Rows from block 4 of a small self-supervised image encoder, named by matrix and row number. Rows with one number belong to one neuron. Each number is 128 + 24 x the weight over its row's rms, rounded and kept within 0 to 255. All counts start at 0.
After each neuron's rows are labels from the 100 images, of 14976, where the neuron reaches its largest size: "strongest on" is what is common among them. Only what is clearly more common there than usual is listed. The data: photos of plants, animals and fungi (iNaturalist). In brackets: how many of the 100, against the usual share in percent.
# gate: MLP gate (model.blocks.4.mlp.gate.weight, 1024x384), inputs 288-383
# fc1: MLP up (model.blocks.4.mlp.fc1.weight, 1024x384), inputs 288-383
# fc2: MLP down (model.blocks.4.mlp.fc2.weight, 384x1024, transposed), outputs 288-383

gate.593 [124 155 125 131 180  96 149 125 149 112 115 114 139 129 129 124 107 182  83 167 132 161 105 113 130 119  90 188  94 137 140  92  96 130 137  96 148 139 130 138 181 100 143 117 142 124 116 101 117 156 147 130 137 133  85 120 121 132 168 119 114 125 116  89 123 166 112 138 110  95 141 125 151 105 173 126 100 152  71 121 112 104 137 165 125 131 111  69 159 149 129 122  97 140 123 143]
fc1.593 [110  93 157 144  89  91 106 149 153 139  93 121 165 120 137 121 155  97  87 112 103 133 136 144 120 126 104  98 148  64 106 158 141 149  84 135 122 110 109 163 131 122 182 102 149 128 128 147 150 136 119 103 132 118 167 157 122 133 111 131 134  87 103 137 122 150 129 104 114 137 158 104 109 189 137  88 126 141 133 124 141 153 151  74  84 124 151 168 116 153  90 131 166 155 146 117]
fc2.593 [102 157 111 134 125 151 132 130 181 126 137 114 114 147 177  92 144 137 102 171  99 130 118 172 135 156 143 120 135 117 131 130 141  96 123  96 172 127 106 127 121 137  85 139 131 120  87  91 127 108 118 113 148 115 100 150  99 106 138 109 120 132 135 164 128 143 107 103 104 128 105 134  84 114 130  78 121 113  91  99 142 128  71 115 106 120 127  99 120 127 134 120 111 160 158 161]
strongest on: class: Aves (89 vs 55); order Anseriformes (40 vs 5.5); family: Anatidae (40 vs 5.5)

gate.310 [145 147 115 117 149 184 108 126 112  98 130 114  99 131  91 141 119  79 145 141 168 118 165 116 152 152 160 134 161 128 126 122 126  95 138 168 129 148  92 116  93 117 129 125 125 114 101 150 103 162 107  95 163 124  96 102 102 125  84 124 160 136 115 141 136 137 144 123 112 138 112 146 106 140 139 133 139 151 152 120 122 130 127 109 136  98 159 119 149  86 132 156 136 138 138  95]
fc1.310 [160 131 103 116 110 128 128 161 126 135 113 157 133 114 164 127 133 152 109 161  65 133 117 123 114 106 124 133 107 135 107 114 100 138  89 118 116 115 129 176 163 188 131 156  99 141 154 142 123  86 161 158 115 177 123 132 203 143 138 110 139  74 147 128 175 151 115 136 163 128 128 133 130 135  74 113 126 126 162 136 135 127 142 124 110 126 111 121 118 121 110  80 109  91 114 109]
fc2.310 [147 173 155 116  81 106 103 146 114  94 150 142 147 140 178 165 124 103 124 145 103 108 132 131  86 109 102 136 171 128 145 126 156 152 117 123  94  97 121  95 120 137 150  82 181 124 118 133 156 130 116 106  92  88 121 134 134 125 126 102  75 104 164 178 125 141 112 103 128 134 112 100 122 151 121  89 113 147 149 156 180 107 135 154 140 174 145 156 153 145 124 144 130 122 134 140]
strongest on: phylum Arthropoda (73 vs 30.9); class Insecta (67 vs 29.2); order Coleoptera (25 vs 3.2)

gate.283 [155 116 157 148 114 150 171 122 161 129 178 127 106 101 126 113 121 107 164 118 140 138 133  87 137 101 118 103 175 120 136  97 133 113 157 118 138 106 102 119 113 131 146 129 104 148 154 142 149 140 118  97 150 155  82 141 152 118 126 157 127 139 183 110 141 145 146 110 101 150 117 146 130 145 120 109 144 144 180 160 110 136 150 168  91  81  76 124 101 155 166 104 113 106 129 106]
fc1.283 [121 113 118 107 108  97 103  94 113 149 141 144 141 116 167 103 171 127  95 135 148 113 141 140 158 142 159 142 120 130 173 115  80 133 156 136 135 154 121 131 138 156 135 156 116  92 121 114 139  84 133 156 130 148 147  79  60 154 133 160 121 100  79 102  96 150 132 124 124 120 124 102 114 112 147  80  95 118 136 133 166 130 122 148 130 111 140 140 133 119 134 149 131 144 108 121]
fc2.283 [122 179 147 125 180 126 130 136 127 133 140 104  87 112 119 113 110 160 137 146 154 105 132 138  92 113 130 109 101 117  86 124 139 110 101 172 100 107  66 133 141 129 172 135 121 164  89 136  84 133 175 140 123 135 103 117 154 106  98 143 131 131 134 145 116 177 112 125 126 160 121 121  86 160 130 132 105  91 149 152 145 141 119 144 109 171 112 135 147 149  99 166 155 146 103 148]
strongest on: class Insecta (68 vs 29.2); phylum Arthropoda (68 vs 30.9); order Lepidoptera (35 vs 13.7)

gate.333 [130 123 124 139 139 135 150 110 115 102  95  87 106 127 110 130 113 178 125 128 101 127 138 174 116 120 123 135  69  86 132 163 151 188 160 106 121 127 100 142 128 125 167 140 160  91 131 101 130 124 148 113 104 159 124 128 144 179 139 144 112 118 148  92 144 131 121 131 133 151 123 183 142 165 123  90 129 109 120 120 115 170 131 145 157 134 126 162  96  99 138 154 147 145 151  98]
fc1.333 [127 136 123 146 131 157  67 110  96 138 120 151 113  98 181 129 171  91 149 111 133 147 161  62 124 115 107 102 134 129 104 101 160 103  86 188 155 114 107 108  95 123 139 164 117 174 166 112 154 133  91 153 111 114 140 166 143 122  87 124 116 115 128 175 114 125 127 154 126 143 143 141 114 145 110 120 119 125 128 150 131 114 141 167 104 104 117  91 122 121 135 111 140 157 130 115]
fc2.333 [102 134  88 180 123 118 155 125 128 114 120 147 169 132 141 105 128 192 111 113 145 134 145 120 124 140 104 107  97  97 160 146  92 152 129  72 120 129 140 130 122 103 143 107 132 127 109 134 123 107 125 100  64 148 111 106 142 178 149  40 132 147 124 144 107 113 116 152 164 107 138 128 103 124 138 101 132 123 119 127  98 172 143 121  83 120 123  85  98 118 104 128 162 119 140 162]
strongest on: phylum Chordata (99 vs 60.8); class Aves (98 vs 55)

gate.308 [118 107 144 142 120 172 122 122 151 107 130 106 159 119 154 145 105 127 140  65 114 115 139 151  80 106 119 135 118  91 101 147 110  79 110 160 119 111 119 129 136 141 133  91 128 116 137 153 127 140  86 127 145  83 173 125  76 107 141 129  90 133 163 131 119  95 135 147 119 101 125 121 126 131 118 186 141 153 151 105 123 144 133 121 152 147 154  96  84 102 114  98 125 136 168 115]
fc1.308 [152 182 137 128 152 147 125 117 155 105 117 123 142  85 110  89 163 153 103 135 130 121 148 152 133 141  81 106  96 118 101 131 112 133  92 133 109 105 127 105 137 192 103 131 141 110  96 105 153 129 117 121 147 176 135 129 109 104 135 120 114 134 164 127 125 190 142  98 118 168 143 184  99 131  94 134 130 140 139 119 131 132 148 163 130 132 104 138 107 114 148  65 132 138 107 119]
fc2.308 [138 131 125 134 124 103 125 143 146 113  92  82 126 139  59 161 102  88 114 126 129 134 120 164 103 136 109 110  82 168 142 131 176 117 130 128 139 151 131 149 151  97  90 107 101 156 132 152 140 156 137  88 157 128 174 115 114 181 147 155 127 156 117  97 155 137 135 133 129 135 171 126 183 134 138 178  94 161  83 133 151 179 115 143 147  95 128 119 106 130 118 105 153 119 110 120]
strongest on: order Charadriiformes (27 vs 7.6)

gate.219 [150 128 128 103 137 137 145  99 124 134 197 137 181 128 146 125 106 186  81 140 145 121 109 133 123  72 163 114 137 183 149 161 127 160 139 119 148 125 125 136 158  99 124 118 147 157 126 147 126 147 158  86 142 144 128 166 162 135 111 146 104 129  82 111  85 139 165 122 143 124 151 133 111 139 174  64 124  84 112 132 126 112 144 140 104 134 156 159  98 110 150 137 116 111 146 135]
fc1.219 [136 142 162 112 129 162 132 105 117 131 192  88 181  98 123 147 137 149 171 137 136 163 150 136 144 111 151 104 145 120 105 147 149 166 144 120 167 101  94  83 125 149 114 111 110 159 106 140 116 120 144 121 104 141 117 161 132 108 107 108 124 142 113 100 120 166 138 142 159 100 143 136 113 170 104 126 139 107 171 151 139  93 156 105 100 113 145 121 108 139 138 151 128 150  80 151]
fc2.219 [142 137  96 180  70 141 139  93  91 144 146 108 128 127 142 146 129 125  87 122 134 109 157 137 128 131 101 138 106 109 144 168 131 104 124 120 135 107  98 149 133 113 128 134 116 105 162  78 139  97 114 142 111 137 117 108 128 128 124 112  94 100 114  70  98  92 120 171 170 108 134 133 119 137 160  93 111 143 108 166 122 123 131 133 114 114 131 132 144 115 145 139 109 168 148 167]
strongest on: class: Aves (96 vs 55); order Charadriiformes (48 vs 7.6); family: Laridae (26 vs 2.6)

gate.585 [ 87 148  66 158 110 125 134 129  88 193 144 105  98 114 110 129 116 145 132 110 162 131 114 110  98 129 104 156 112 109 142 139 155 146 117 150 107 145 116 108  93 113 108 149 130 133 141 135 120 100 115 132  85 160 157 157  80 113 156 100 112  91 122 131 126 110 135 108 135 117 129 135 195 119 153 130 136 166 171 122 114 109 116 109 152 124 165 143 158 140 109  95 138 133 114 159]
fc1.585 [ 85 149 143 128 156 116 118 145 132 121 109 136 124 143 113 161 137 132 196 134 138 129 137 142 156 121 113 110 123 111 105 132 146 154 105 142 176 123 147 108 112 136 125 124 118 104 143 119  89 128  93 152 127  90 131 106 141 150 115 154 146 111 144 141 112 122  74 144 116 111 140 131 174 121 177 106 131 119 126 148 145 106 159 112 104 129  79 123 137 145  97 143 181 128  99 113]
fc2.585 [135 137 106 116 148 145 148 149  99 118 105 152 107 108  73 149  90 102 113 133  98 165 140 125 141 136 160 162 118 114  96 127 109  96 134 128 125 214  87 137 158 151 154 154 136 109 140 125 176 142 110 105 113 124 138 163 154 143 110 111 117 103 155 178 109 152  77 105 143 129 138 114 130 105 158 139 123 133 174  98 135  66 131 124 112 119 153  84 125 148 115 197 137 161 131 101]
strongest on: phylum Chordata (93 vs 60.8); class Aves (89 vs 55)

gate.539 [ 60  95 129 140 110 105 118 110 128 119 118 166 122 142  83 155 120 181 180 100 139 139 154 142 150 125 128 131 131 144  83 143 141 124 112 158 125 153 131 170 139 110 128 101 141  93 147 131 112 151  96 124 137  59 120 202 138 110 154 102 110  98 147 104 150 127 143 121 140 151 106  88 142 103 111 159 156 119 141 123 173 128 128 118  90 148 106 118 160 119 145 164 109 113 153 132]
fc1.539 [169 135 109  92 115 139 113 153 128 140 133 104 101 136 152 141 151  92 104 175 139 131 109 114 130 126 133 121 124 121 120 123  84 143 130 116  89 107 134 136  87  78  77 138 125 157  93 117 159 105 149 128 127 201 129  92 133 135  83 144 123 138  74 172 115 144 144 145 123 126 136 142 105 109 157 105  90  98 109 104 122 115 114 140 161 109 137 121 129 128 139 101 136 129 102 107]
fc2.539 [133 127 104 139 124 155 175 115 109 102 134 135 113 166 145 151 170 185 139  85 117 122 114  97 118 147 144 159 154 109 127 157 106  90 127  90 111 140 133  92  96 139 105 120  90 127 137 108 139 107 130 127 143  82 106 138 128 117  87 118  64 151 112 102 110  95 147 144 125 103  91 144 125 159 137 167 122 100 144 148  98 150 119  75 124 144 123 154 147 115 158 106 134 113  98 118]
strongest on: class Insecta (75 vs 29.2); phylum Arthropoda (75 vs 30.9); order Lepidoptera (48 vs 13.7)

gate.450 [109 139 135 111 140 145 161 118 171 140 150 136 101 126 145 121 119  77 140 134 127 147 154 130 158 126 129 111 116  64 110 112 145 145 141 154  96 153 145 140 175 165 144 185 125 178  92 129 139 127 123 156 137 130 121 126 139 170 111 142 110 150 145 133 151 154 129 118 117 132 142 132 139 130 104 116 105 100 155 133 107 106 111  94 122  93  98 108  94 108  54 160 145 143 135 142]
fc1.450 [100 123 111  65 100 155 135 125 111 108 125 136 127 121 144 120 104  89 115 140 151  96 114 131 141 100 155 131 141 110 142 173 124 125  94 108 155 123 133 136 120  99  99 211 152 111  99 120 140 122 142 127 145 116 147  96 124 125 119 148 125 151 108 167 164 161 153 137 137 152 137  84 136 121 110 134 111  98 132 179 113 106 103  91 113 122 137 115 114 112 107 100 138 124 170  79]
fc2.450 [138 143 131 123 101  94 156 150 114 170 156 131 120 124 174 144 112 121 117 147 156 104 112 115 130 111  68  75 110 141 114  92 168 143 120  81 137 140  92 148 108 130  89 130 157 126 151 136 160 181 104 152 143 168 173 165 139 139 181 141 126 102 134 106  99 132 114  80 105 104 118 167 105 101 110 137 169  77 153 158 100 134 131  96 146 156 125 104 103 130 118 166 139 128 144 161]
strongest on: class: Aves (84 vs 55); order Anseriformes (25 vs 5.5); family: Anatidae (25 vs 5.5)

gate.96 [138 139 133  79 180 151 124 107 126 130  92  86 101 154 107 132 155 127  88 135 117 116 176 129 107  77 140 197  82 122 137 158 144 112 157  98 124 124 110 145 123  67 159 117 130 125 131 103 128 124 171 126 121 136 122 101 118 108 131 125  73 122 138 104 115 143 113  96 116 112 132 146  82 164 137 141 168 115 138 120 169 140 131 126 106 117  95 135 128 130 132  92 137 139  99 168]
fc1.96 [138 133 129 175 163 137 134 120 126 139 120 103 145 104 152 118 124 128 142 126 107 170 164 133 129 127 143 158 112  96 143 130 143  98 131 135 161 120 132 127 153  94 134 109  70 112 118 105 109 121 127 120 102 140 111 138 120 137 118  95  85 133 156 149 169 131  92 140 119  89 127 164 128 113 130 133 154 122 129  96 138 120 132 141  66 124  78 138 154 128  82  91 119 130 131 138]
fc2.96 [149 101 114 143 173 126 124 114 167 146  97 141 202 145  96 126 163 139 176 167 127 178  87 104 126 157 126 161 163 156 127 114 115 174 125 177  85 151 124 115 141 156 118 136 131  98  91 131 144 131 123 112 148 170 145 148 140 105 111 137 145 134 139 147 126  98 148  94 141 151 149 130 130 100 140 130 138 133 113 109 114 127  98 159 118 121 129 118 113 129 139 157 137 100 113 133]
strongest on: phylum Chordata (92 vs 60.8); class Aves (91 vs 55)

gate.236 [182 138 134 116 125 128 135 128 132 151 103 128 160 134  90 160 134 157 107 130 107 154 122 119 142 112 116  93 160 172  72 123 130 119 140 112 117 138 137  95 138 111 105 118 135 145 123 126  81  97 157 132  95 131 149 168 146 126  90 113 152 112 138 153 131 129 100  73 101 189 183 140 106  94 137 121 125  75 126 133 150  73  93 100 124 152 134 135 104 149 114 176 140 126 115 109]
fc1.236 [115 145 115 139  64 116 119 173 140 127 123 128 153 150 109 127 127 144 131 100 163 145 181 162 118  89 155 101 124 166 129 108 121 147 124 134 121 107  93 119 136 100 164 142 138 138 101 162 149 140 126 121 119 154 117 141 161 134 149 121 135 159 152 112 110 133 129 113 136 103 140  85 107 154 107 117 123 140 160 102 110 123 116 147 122 149 136 146 116 101 102 141 140  97 133 141]
fc2.236 [ 90 170 149 102 137  67  91 139 103 172 109 149 158 132 128 126 137 130 127 151 108 115 181 130  95 185  84  87 137 121 110 114 158 139 173  86 111 118 113 147 105 119 159 155 157 155 143 137 132 118 144  99 100 147 115 155 141  99  78 132 104 123 111 115 147 109 178 116 115 163 133 135 102 149 133 128 119 137 156  89 161 116  92  87 125 130 122 159 126 113 162 117 173 116 105 149]
strongest on: phylum Chordata (94 vs 60.8); class Aves (93 vs 55); order Passeriformes (53 vs 24.9)

gate.705 [116 120 111 108 149 137 121 131 163 137 179 173 112 109 117 111 136  87 133 137 111 134 134 147 119 124 129 135 123 122 162 107 118 172  98 107  78  98 132 136 134 123  98 142  86  99 126  77 127 130 157 105 154  96 161 131 145 172 125  62 170 125 130 153 130 137  94 100 136  93 135 141 104 128 134 175 174 157 151 128 106 122 114  92 163 128 144 136 130 107 137 140 146 118 142 106]
fc1.705 [127 123 115 182 147 143 168 104 107  81 151 120 143 145  93 125 135 107  94  92 124  92 139 157  98  95 154 118 147 108 113 148 142 109 138 114  84 105  55 140 105 137 148  91 170 110 150 153 120 133 105 113 139  87 129 118 124 126 117 130  69 175 138 122 104 147 113 131  68  62 102  97 162 145 126 112 104 104 146 178 142 110 136 140 100 113 138 121 125 109 124 134 117 117 110 142]
fc2.705 [132 133 155 114 180 159 119 107 119 108 132 131 176 137 155 112 125 116 142 108  83 135 128 134 148 170 150  65 106 149 163 124 140 130 123 122  92 122 101 137 114  90 137 131 109 141 163 127 147 104 152 143 125  95 175 135 139 126 136 123  86  91 112 155 114 126  99 139 143 107 139 131 136 111 140 118 142 146 167 122 119 149 126 111 143 135 120 186 146 143 127 132 141 137 175 129]
strongest on: phylum Arthropoda (72 vs 30.9); class Insecta (67 vs 29.2)

gate.444 [125 122 118 106 145 126 105 109 131 164 124 120 120 151 138 121 131 120 162 106  68 112 132 110  96 111 141 189 140 157 150 100  95 135 129 127 137 112 118 100 143 103 134  79 140 138 170 124 122 141 108 111 152 148 115 128 115 106 149  84  87 157 171 139 130 143  91 108  87 152 121 145 134 136 128 118 134 104 153 100 122 137 104 149 161 120  70 105 158 126 146 108 118  82 131 105]
fc1.444 [ 96 130 130 146 106 115 149 103 149 149 127 140 104 162 126 117 117 130 138 107 115 131 127 156 132 113 119 112 129  88 103 132 171 116 137  91 121 145 150 119 128 108 158 105 118  88 129  95 118 158 140 159 143 152 128 110 130 126  96  94 154 150 132 170 160 152 144 149 119 107 130 138 119 116 121  97 181 104 109 105 159 132 123 188 151 119  86  96 109 154 104 152 139 124 109 138]
fc2.444 [130 131 140 156 172 167 177 112 135 133 106 139  97 118 141 109 119 124 105 120 135 154  83 139 133  93 134  84 162  83 155 144 147 122 109 108 140 120 160 140 165 134 114 102 115 145  87 101  95 154 129 121 105 104 111 121 160 150 132 146 112  87 117 115 112 125  95 148 135 146 145 111 104 148 133 135 119 160 148 150 137 120 100 122 118 118 165  71  95 130 113 125 109 123 133 127]
strongest on: order Charadriiformes (30 vs 7.6)

gate.335 [144 106 115  88 111 136 104 148 147 111 128 135 129  94 111 140  74 141 128 121 144 144 131 130 118 121 104  85 158 142 126 139 121 186 113  97 121 109 133  69 132 128 103  95 150 123 137 149 107 119 121 128 121 123 117 117 134 106 146 118 134 132 125 107 130 158 143 124 119 108 144 156 105 156 135 103  76  86 106 141 141 142 117 142 119 149 100 148 119 111 134 119 129 139 128 139]
fc1.335 [109 124 128 114 137 132 146  97 157 162 142 126 124 139  98 155 189 156 144 147 157 119 115  94 140 152 142 135 133  91 172  84  92 106 133 124 126 116  87 176  90 105 154 162 117 133 154 148 125 124 118 160  97 110 164 173 127 150 141 150 134 118 173 114  97  96 109 104 108 109  94 137 117 160  98 144 159 133 134 134 138 131 132 170 104  97 149 111 120 152 113 116 137 154 124 123]
fc2.335 [137 138 154 141  87 139 132 131 134 162 126 106 105 149 104 114 125  82 110 144 111 128 143 123  61 124 148 127 152 135 132 135  99  84  86 155 136 106 131  88 100 156 150 143 118 121 153 132 107 150 162 145 139 123 185 114 115  83 131 143 126 145 118 103  74 130 127 147 110 106 156 124 138 138 129 108 153 103 143 116  89 161 158 126 142 146 144  97 125 121 128 133 113 139 158 117]
strongest on: phylum Arthropoda (61 vs 30.9); class Insecta (59 vs 29.2)

gate.74 [135 125 132 132 143  93 117 138 115  98 106 108 128 120 106 123 104 118 146 195 166  86 127 118 104 174  93  81 135 151 137 110  90 100 102 159 170 121 163  90 127 131 130 123 150 146 158 138 114 145 119 112 118 124 101 146 165  94 145 157 150 115 120 123 129 114 121 101 154 153 155 101 114 103 146 164 126 135 124 143 114 117 103 134 132 178 129 124 103 103 107 160 139 151 149 127]
fc1.74 [ 93  78 116 138 138  89 135 126 172 135 119 158  91 149 134 109 151 147 134 117 120 189 119 124 104 112 148 157 114 117 142 157 156 154 169 117  89 124  53 166 181 120 150 125 123 113 102 140 115 167 131 132 160 134 183 123  70 119  64 161 133 138 138 136 132 136 107 198 133 124 130 135 138 120 145 113 130 151 147 128 116 191 139 121 108 100 132 122 158 152 160 117 132  79 120  98]
fc2.74 [120 125 164 161 125 133 150 116  88 137 128 178 152 139 153 132 148 164 142 138 119 158  99 118 123 128  95  81 124 145 124 145 106 115 109 163 143 110 154 145  89 119 120 114 148 133 154 149 138 118 136 113 124  73 137 124 162 154 141 114 158  96 108 127 152 105  99 128 156 117 134 137 110 111 125 114 126 140 131 130 122 134 110 131 122 113 171 154 131 148 106 167 199 133 142 115]
strongest on: class Insecta (65 vs 29.2); order Lepidoptera (61 vs 13.7)

gate.457 [141 126 146 119 121 155  94 135 129 107 156 130 125 113 122 104 114 141 161 125 108  96  97 126 189 119 153 157 162 160  99 144 132 127 124 134 170 127 140 158 130  97 108 135 131 134 163  95 100 146  92 165 133 122  68 148 128 145 111  98  89 150 108 142 118 111 105 149 123 134 116 119 133 150  89 144 151 108 141 126 123 101  86 163 180 122 120 122 154 126 114 116 123 165 148 131]
fc1.457 [ 74 116 121 104 138 129 104  92  96 116 139 177 154 110 155 141  79 157 168 132 150 120 151 124 112  81 143 134 109 136 173  81 110 180 131 143 107 101 123 115 138 120 152 160  86 131 133 147 114 136 148 120 134 114 110 146 127 136 175 118 115 172 117 175 114 122 133 117  94 121 147 114 112 158 169 101 121  87  97 163 137 103 114 159 131 125 116 132 145 119 134 148 107  94 112 117]
fc2.457 [146 139 114 112  99 126 110  98 112 100 156 127 122 170 153 122 144 110 138  73 119 139 132 146  99 168 155 128 200 111 117 133 110 120 139 138 102 122 110 108 143 137 133 158 137 124 125 112 159 146 111 125 117 135 169 137 115 136  87 126 143  88 140 141 101  61 157 129 179 144 147  99 115 148 104 145 122 144 182 118 123 121 108 156 160 108 158 116 147 147 139 113 131 125 135 133]
strongest on: order Charadriiformes (36 vs 7.6)

gate.460 [106  94 116 139 142 152 125 111 106 140 143 144 116 135 112 145 147 143 131 150 113  93  96  91 157 184 133  84 143 120 114 105 112 118 150 102 127 153 122 140 128 102 126 141 111 116 135 139 183 149  87 146 155 103 132 117 175  85 174 125 140 133 150 171 104 103 115 105 185 137 120 104 132 118 132 139  93 156 143 144 121  94  92 140 123 101 176 110 159  69 164 143 101 168 113 101]
fc1.460 [153 107 127  98 107 133 121 123 133 116 155 146 121 136  86  76 119 130 167 139 149 144 134 121  87 182 132 144 114 129  91 166 127 137 130 124 150 125 149 122 136 105 107 114  74 173 148 111 180 146 119 125 149 110 114 122 188 127 117 109 108 119 124 103 140 133 134 155 156 148  65 137 163 141  96 115 103  96 114 134 111 102 159 138 123 135 153 171 133 112 120 130 145 162  70 153]
fc2.460 [ 98 104 121 139 120 136 116 140 165 112 137 123 100 161  99 131 124 168 162  89 107 114 148 130 137 123 133 123  89  97 119 161 139 145 153 122 119 146  99 140 145 109 116 113 116  73 107 143 118  81 135 107 122 122 122 122  91 127  83 123 119 114 124 146 118 104 132 136 137 134 106  95  61  94 153 136 107  82 119 132 108  86 115 170 100 116 157 122 110 110 125 140 147  93 141 117]
strongest on: class Insecta (81 vs 29.2); order Lepidoptera (69 vs 13.7)

gate.215 [119 156 123 179 132 146 123 103 120 118 126 168 147 108 126 136 133 121 202 129  86 141 138 112 121 109 156  99 124 166  90 109 148 127 119 117  95  94 142 138 145 113 126 114 115 164 152 160 135 109 102  80 101 140 173 138 153 161 108 118 133 129 126 110 118 102 159 133  71 131 139 130 156 155 120 105 115 151 135 143 149 116 105 178 117 113 169 141 161 164 148 128 136 125 111  90]
fc1.215 [ 92 153 111 150 119 125 128 129 166 128 102 119 152 133  99 140 128 160 149 151 113 137 157 156  94 132 122 164 137  95 118 144 120 159  83 168  98 107 155 150 131 118 153  93 128 140 136 186 114 153 141  88 114 142 141 110 122 132  95 128 139 119 133 124 121 132 131 123 110 100 157 101 149 147  95 117 146 120 130 124 165  89  93 150 128 140 166 163 132 141 157 149 122 131 120 123]
fc2.215 [119 116 142 147 104 125 136 124  88 115 119  79 119 111 139 126 108 156 150  90 158 106  96 116 123  95  97 138 129  93 113 167 163 162 102  79 147 117 169 109 127 110 107 144 145 141  94 114 111 105 119 141 125 176 148  70 129 160 112 185 139 146  88 116 118 133 114 151 160  76  91 118 143 102 149 129 116  95 142  91 154 118 148 103 102 121 156 139 137 165 123 121  96 162 137 175]
strongest on: class: Aves (98 vs 55); order Charadriiformes (57 vs 7.6); family: Scolopacidae (32 vs 3.2)

gate.541 [138 148 145 112 162  86 141 125 115 169 107 180  99 149 127 110  97 127 118 122 122 113  82 157 152  56  90 122 106 132  85 153  87 131 130  85 134 142 106 149 116 152 148 137 155 135 142 117 114 104 152 126 114 130 125 129 102  88 111 141 136 151 151 154 145 166 158 115 116 115 150 165  90 142 138 107 158 104 117 113 115 142  87 130 133 110 114  82 145 143 161 128 104 135 136 124]
fc1.541 [128 117 125 162 132 142  75 111 114  99 125 142 125 128 136 104 101 112  90 141  97 161 129 153 127 150 131  71 140 145 154 113 125 121 100 109 148 108 125 103 146 100 115 114 151 149 136 123 136 138 142 153 122 132 180 127 125 155 131  88  82  87 144 122 131 113 119 138 113  96 118 158 140  91 112 123 144 130 102 147 123 112 132 168 135 140 170 120 129  86 117 124  97 135 111 149]
fc2.541 [138 143 172 147 127 172 167 114  93 140 128 116 174 170  90 113 126 151  95 154 126 109 126 102 105 134 158 150 162 151 114 141 133  89 123 135 150  87 160  85 143 126 112  76 115 118 143  94 111 122 120 110 135 131 163 117 110  76 178 195 108 126 141 131 148 113 116 153 114 102 132 128 120  80 137 129  74 125 140  98 128 131 123 123 100 102 120  88 128 136 122 117 124 137 111 147]
strongest on: class: Aves (98 vs 55); order Accipitriformes (43 vs 3.9); family: Accipitridae (35 vs 3.3)

gate.671 [173 107 137 129 107 101 148 180 102 102 144 149 119 137  96 159 116 153 114 135  95 127  71 167 117 137 156  93 106  85 142 115  93 174  91 129 122 125 146  78 128 109 105  98 131 131 133 114 160 116 100 125 128 142 144 150 117  94 126 136 133  94 135 112 157  91 155 105 181 119 148 130 102 189 127 139 105 118 132 153 123 135 148 140 129 101 118 132 152 133 136  91 117 104 124 109]
fc1.671 [120 132 121 110 171 105 145  79 163 143 121 133 103 155 143 139  82 121 109 101  69 123 133 112 142 126 121 158 133 151 106  93 104 160 130 134 152 117 110 106 146 196 104 135 139 137 135 124 169 128 126 148 153 135 136 130 134 127 141 105 112  63 145 174 116 103 124 143 158 109 132 119 127 109 125 132 107 135 103 128 151 135 117 129 135 101 122 151 130 115 111 161 138 123 161 118]
fc2.671 [114  88 174 151 105 126 119 162 134 133 148 105 150 103 110 108 100 121 137 162 106 124 147  94 131 137 126  96 118 149 187 155 105 142 157  87 108 137 175 138 149 166 137 142 132 168 143 121 125 135 129 139 127 158 101 152 160 157 132 114 129 152 134 106 125 105 138 144 131 138 126 161 152 109 123 115 131 167 176 120 111 165  95 178 129  72 174 132 130 113 161 130 111 124 128 123]
strongest on: phylum Arthropoda (75 vs 30.9); class Insecta (72 vs 29.2)

gate.464 [133 137  90 102 118  98 168 131 115  94 118 142 160 109 140 112 148 121 121 111 125 142  97 138 129 151 140 117 160 147 139 112 115 182 132 112 155 157 109 114 113 105 144 151 141 137 110 124 116 153 140 140  80 159 144 124 163  66 185 152 140 126 109 113 108 113 113 150 137 138 129 111 138 114 152 154 127 156 149 124 131 125  96 155 136  71 146 107 142 151 126 108  98 108  83 102]
fc1.464 [115 127 151 155 158 145 156 166 108 183 111 147 116  96 103 137  89 141 110 137 131 124 159 131 135 109 116 116  91 106 114 118 161  90  92 122 121 120 130 132 179 134  90 122 146 139 134 133 139  98 106 147 130  88 158 131 101 181  78 112 103 161 139 143 131 132 132  89 128 125 139 104 122 145 125 114 119 102 143 121 113 120 145  81 128 187 143 122 118  65  85 113 136 136 166 131]
fc2.464 [106 138 110  89 140 148 138 109 133 103 112 155  94  97 135 128 109 147 141 110 123 130 142 136 140 189  80 130 117 119 146 136 113 142 121 166 117 110 183 138 112 132  97 166 152  88 156 122 123  98 143 139 113 106 129 129  95 154 124  96  81 111 113 130 107 118 126 109 105 136 169 126 126 143 105 126 137 127  91 125 138 128  98 143 156 101 124 127 127 147 119 134 149  69 149 177]
strongest on: order Charadriiformes (35 vs 7.6)

gate.731 [148 149 159 125 122 115 126 110 132 100 155 148 125 131 102 154 118 104 150  93  90 115 121 102 156 138 110 126 143 110 160 157 134 177 114 143 136 120 131 151 145 115 117 124 123 143  97 131 139 135 131 103 135 129 104 145 144 184 100 127 121 114 128 132 117 131 126 155 128 111 130 114 164 144 132 103 145 134 133 149 140 107 145 131 134 122 147 137 110 122  96 156 129 108 177 167]
fc1.731 [179 166 146 127 100  95 147 124 130 109 142 121 160 140 128 154 142 112 117 145 137 143  94  97 141 108 114 127 112 150 185 148 156 137 175 124 104 104 121 152 110 133 106  94 141 138  89 115 109 148 147 110 152 122 149 129 145 193 138 137 135 144 148 102 116 147 136 114  99 106 142 108  83 120 105  71 112 121 109 130 138 145  89 128  95 153 134 187 130 121 126 125 137  80 140 141]
fc2.731 [107 130 141 129 133 103 123 116 135 110 102 118  80  99 121  85  90 118 121 126 144  88 142 118 150 106  75  94 128 141 108 140 112 123 103 148 115 126 126 138 174  85 134 119  74 171 108 139 117 133 147 158 105 146 151 148 125 136 142 150 129  97 114  97 114 109  76 179 129 140 150 115 130 109  78  98 133 146  75 148 110 145 144  75 142 131 139  80 139 149  98 115 144 141 116 122]
strongest on: order Charadriiformes (38 vs 7.6); family: Laridae (28 vs 2.6); family: Ardeidae (26 vs 2.5)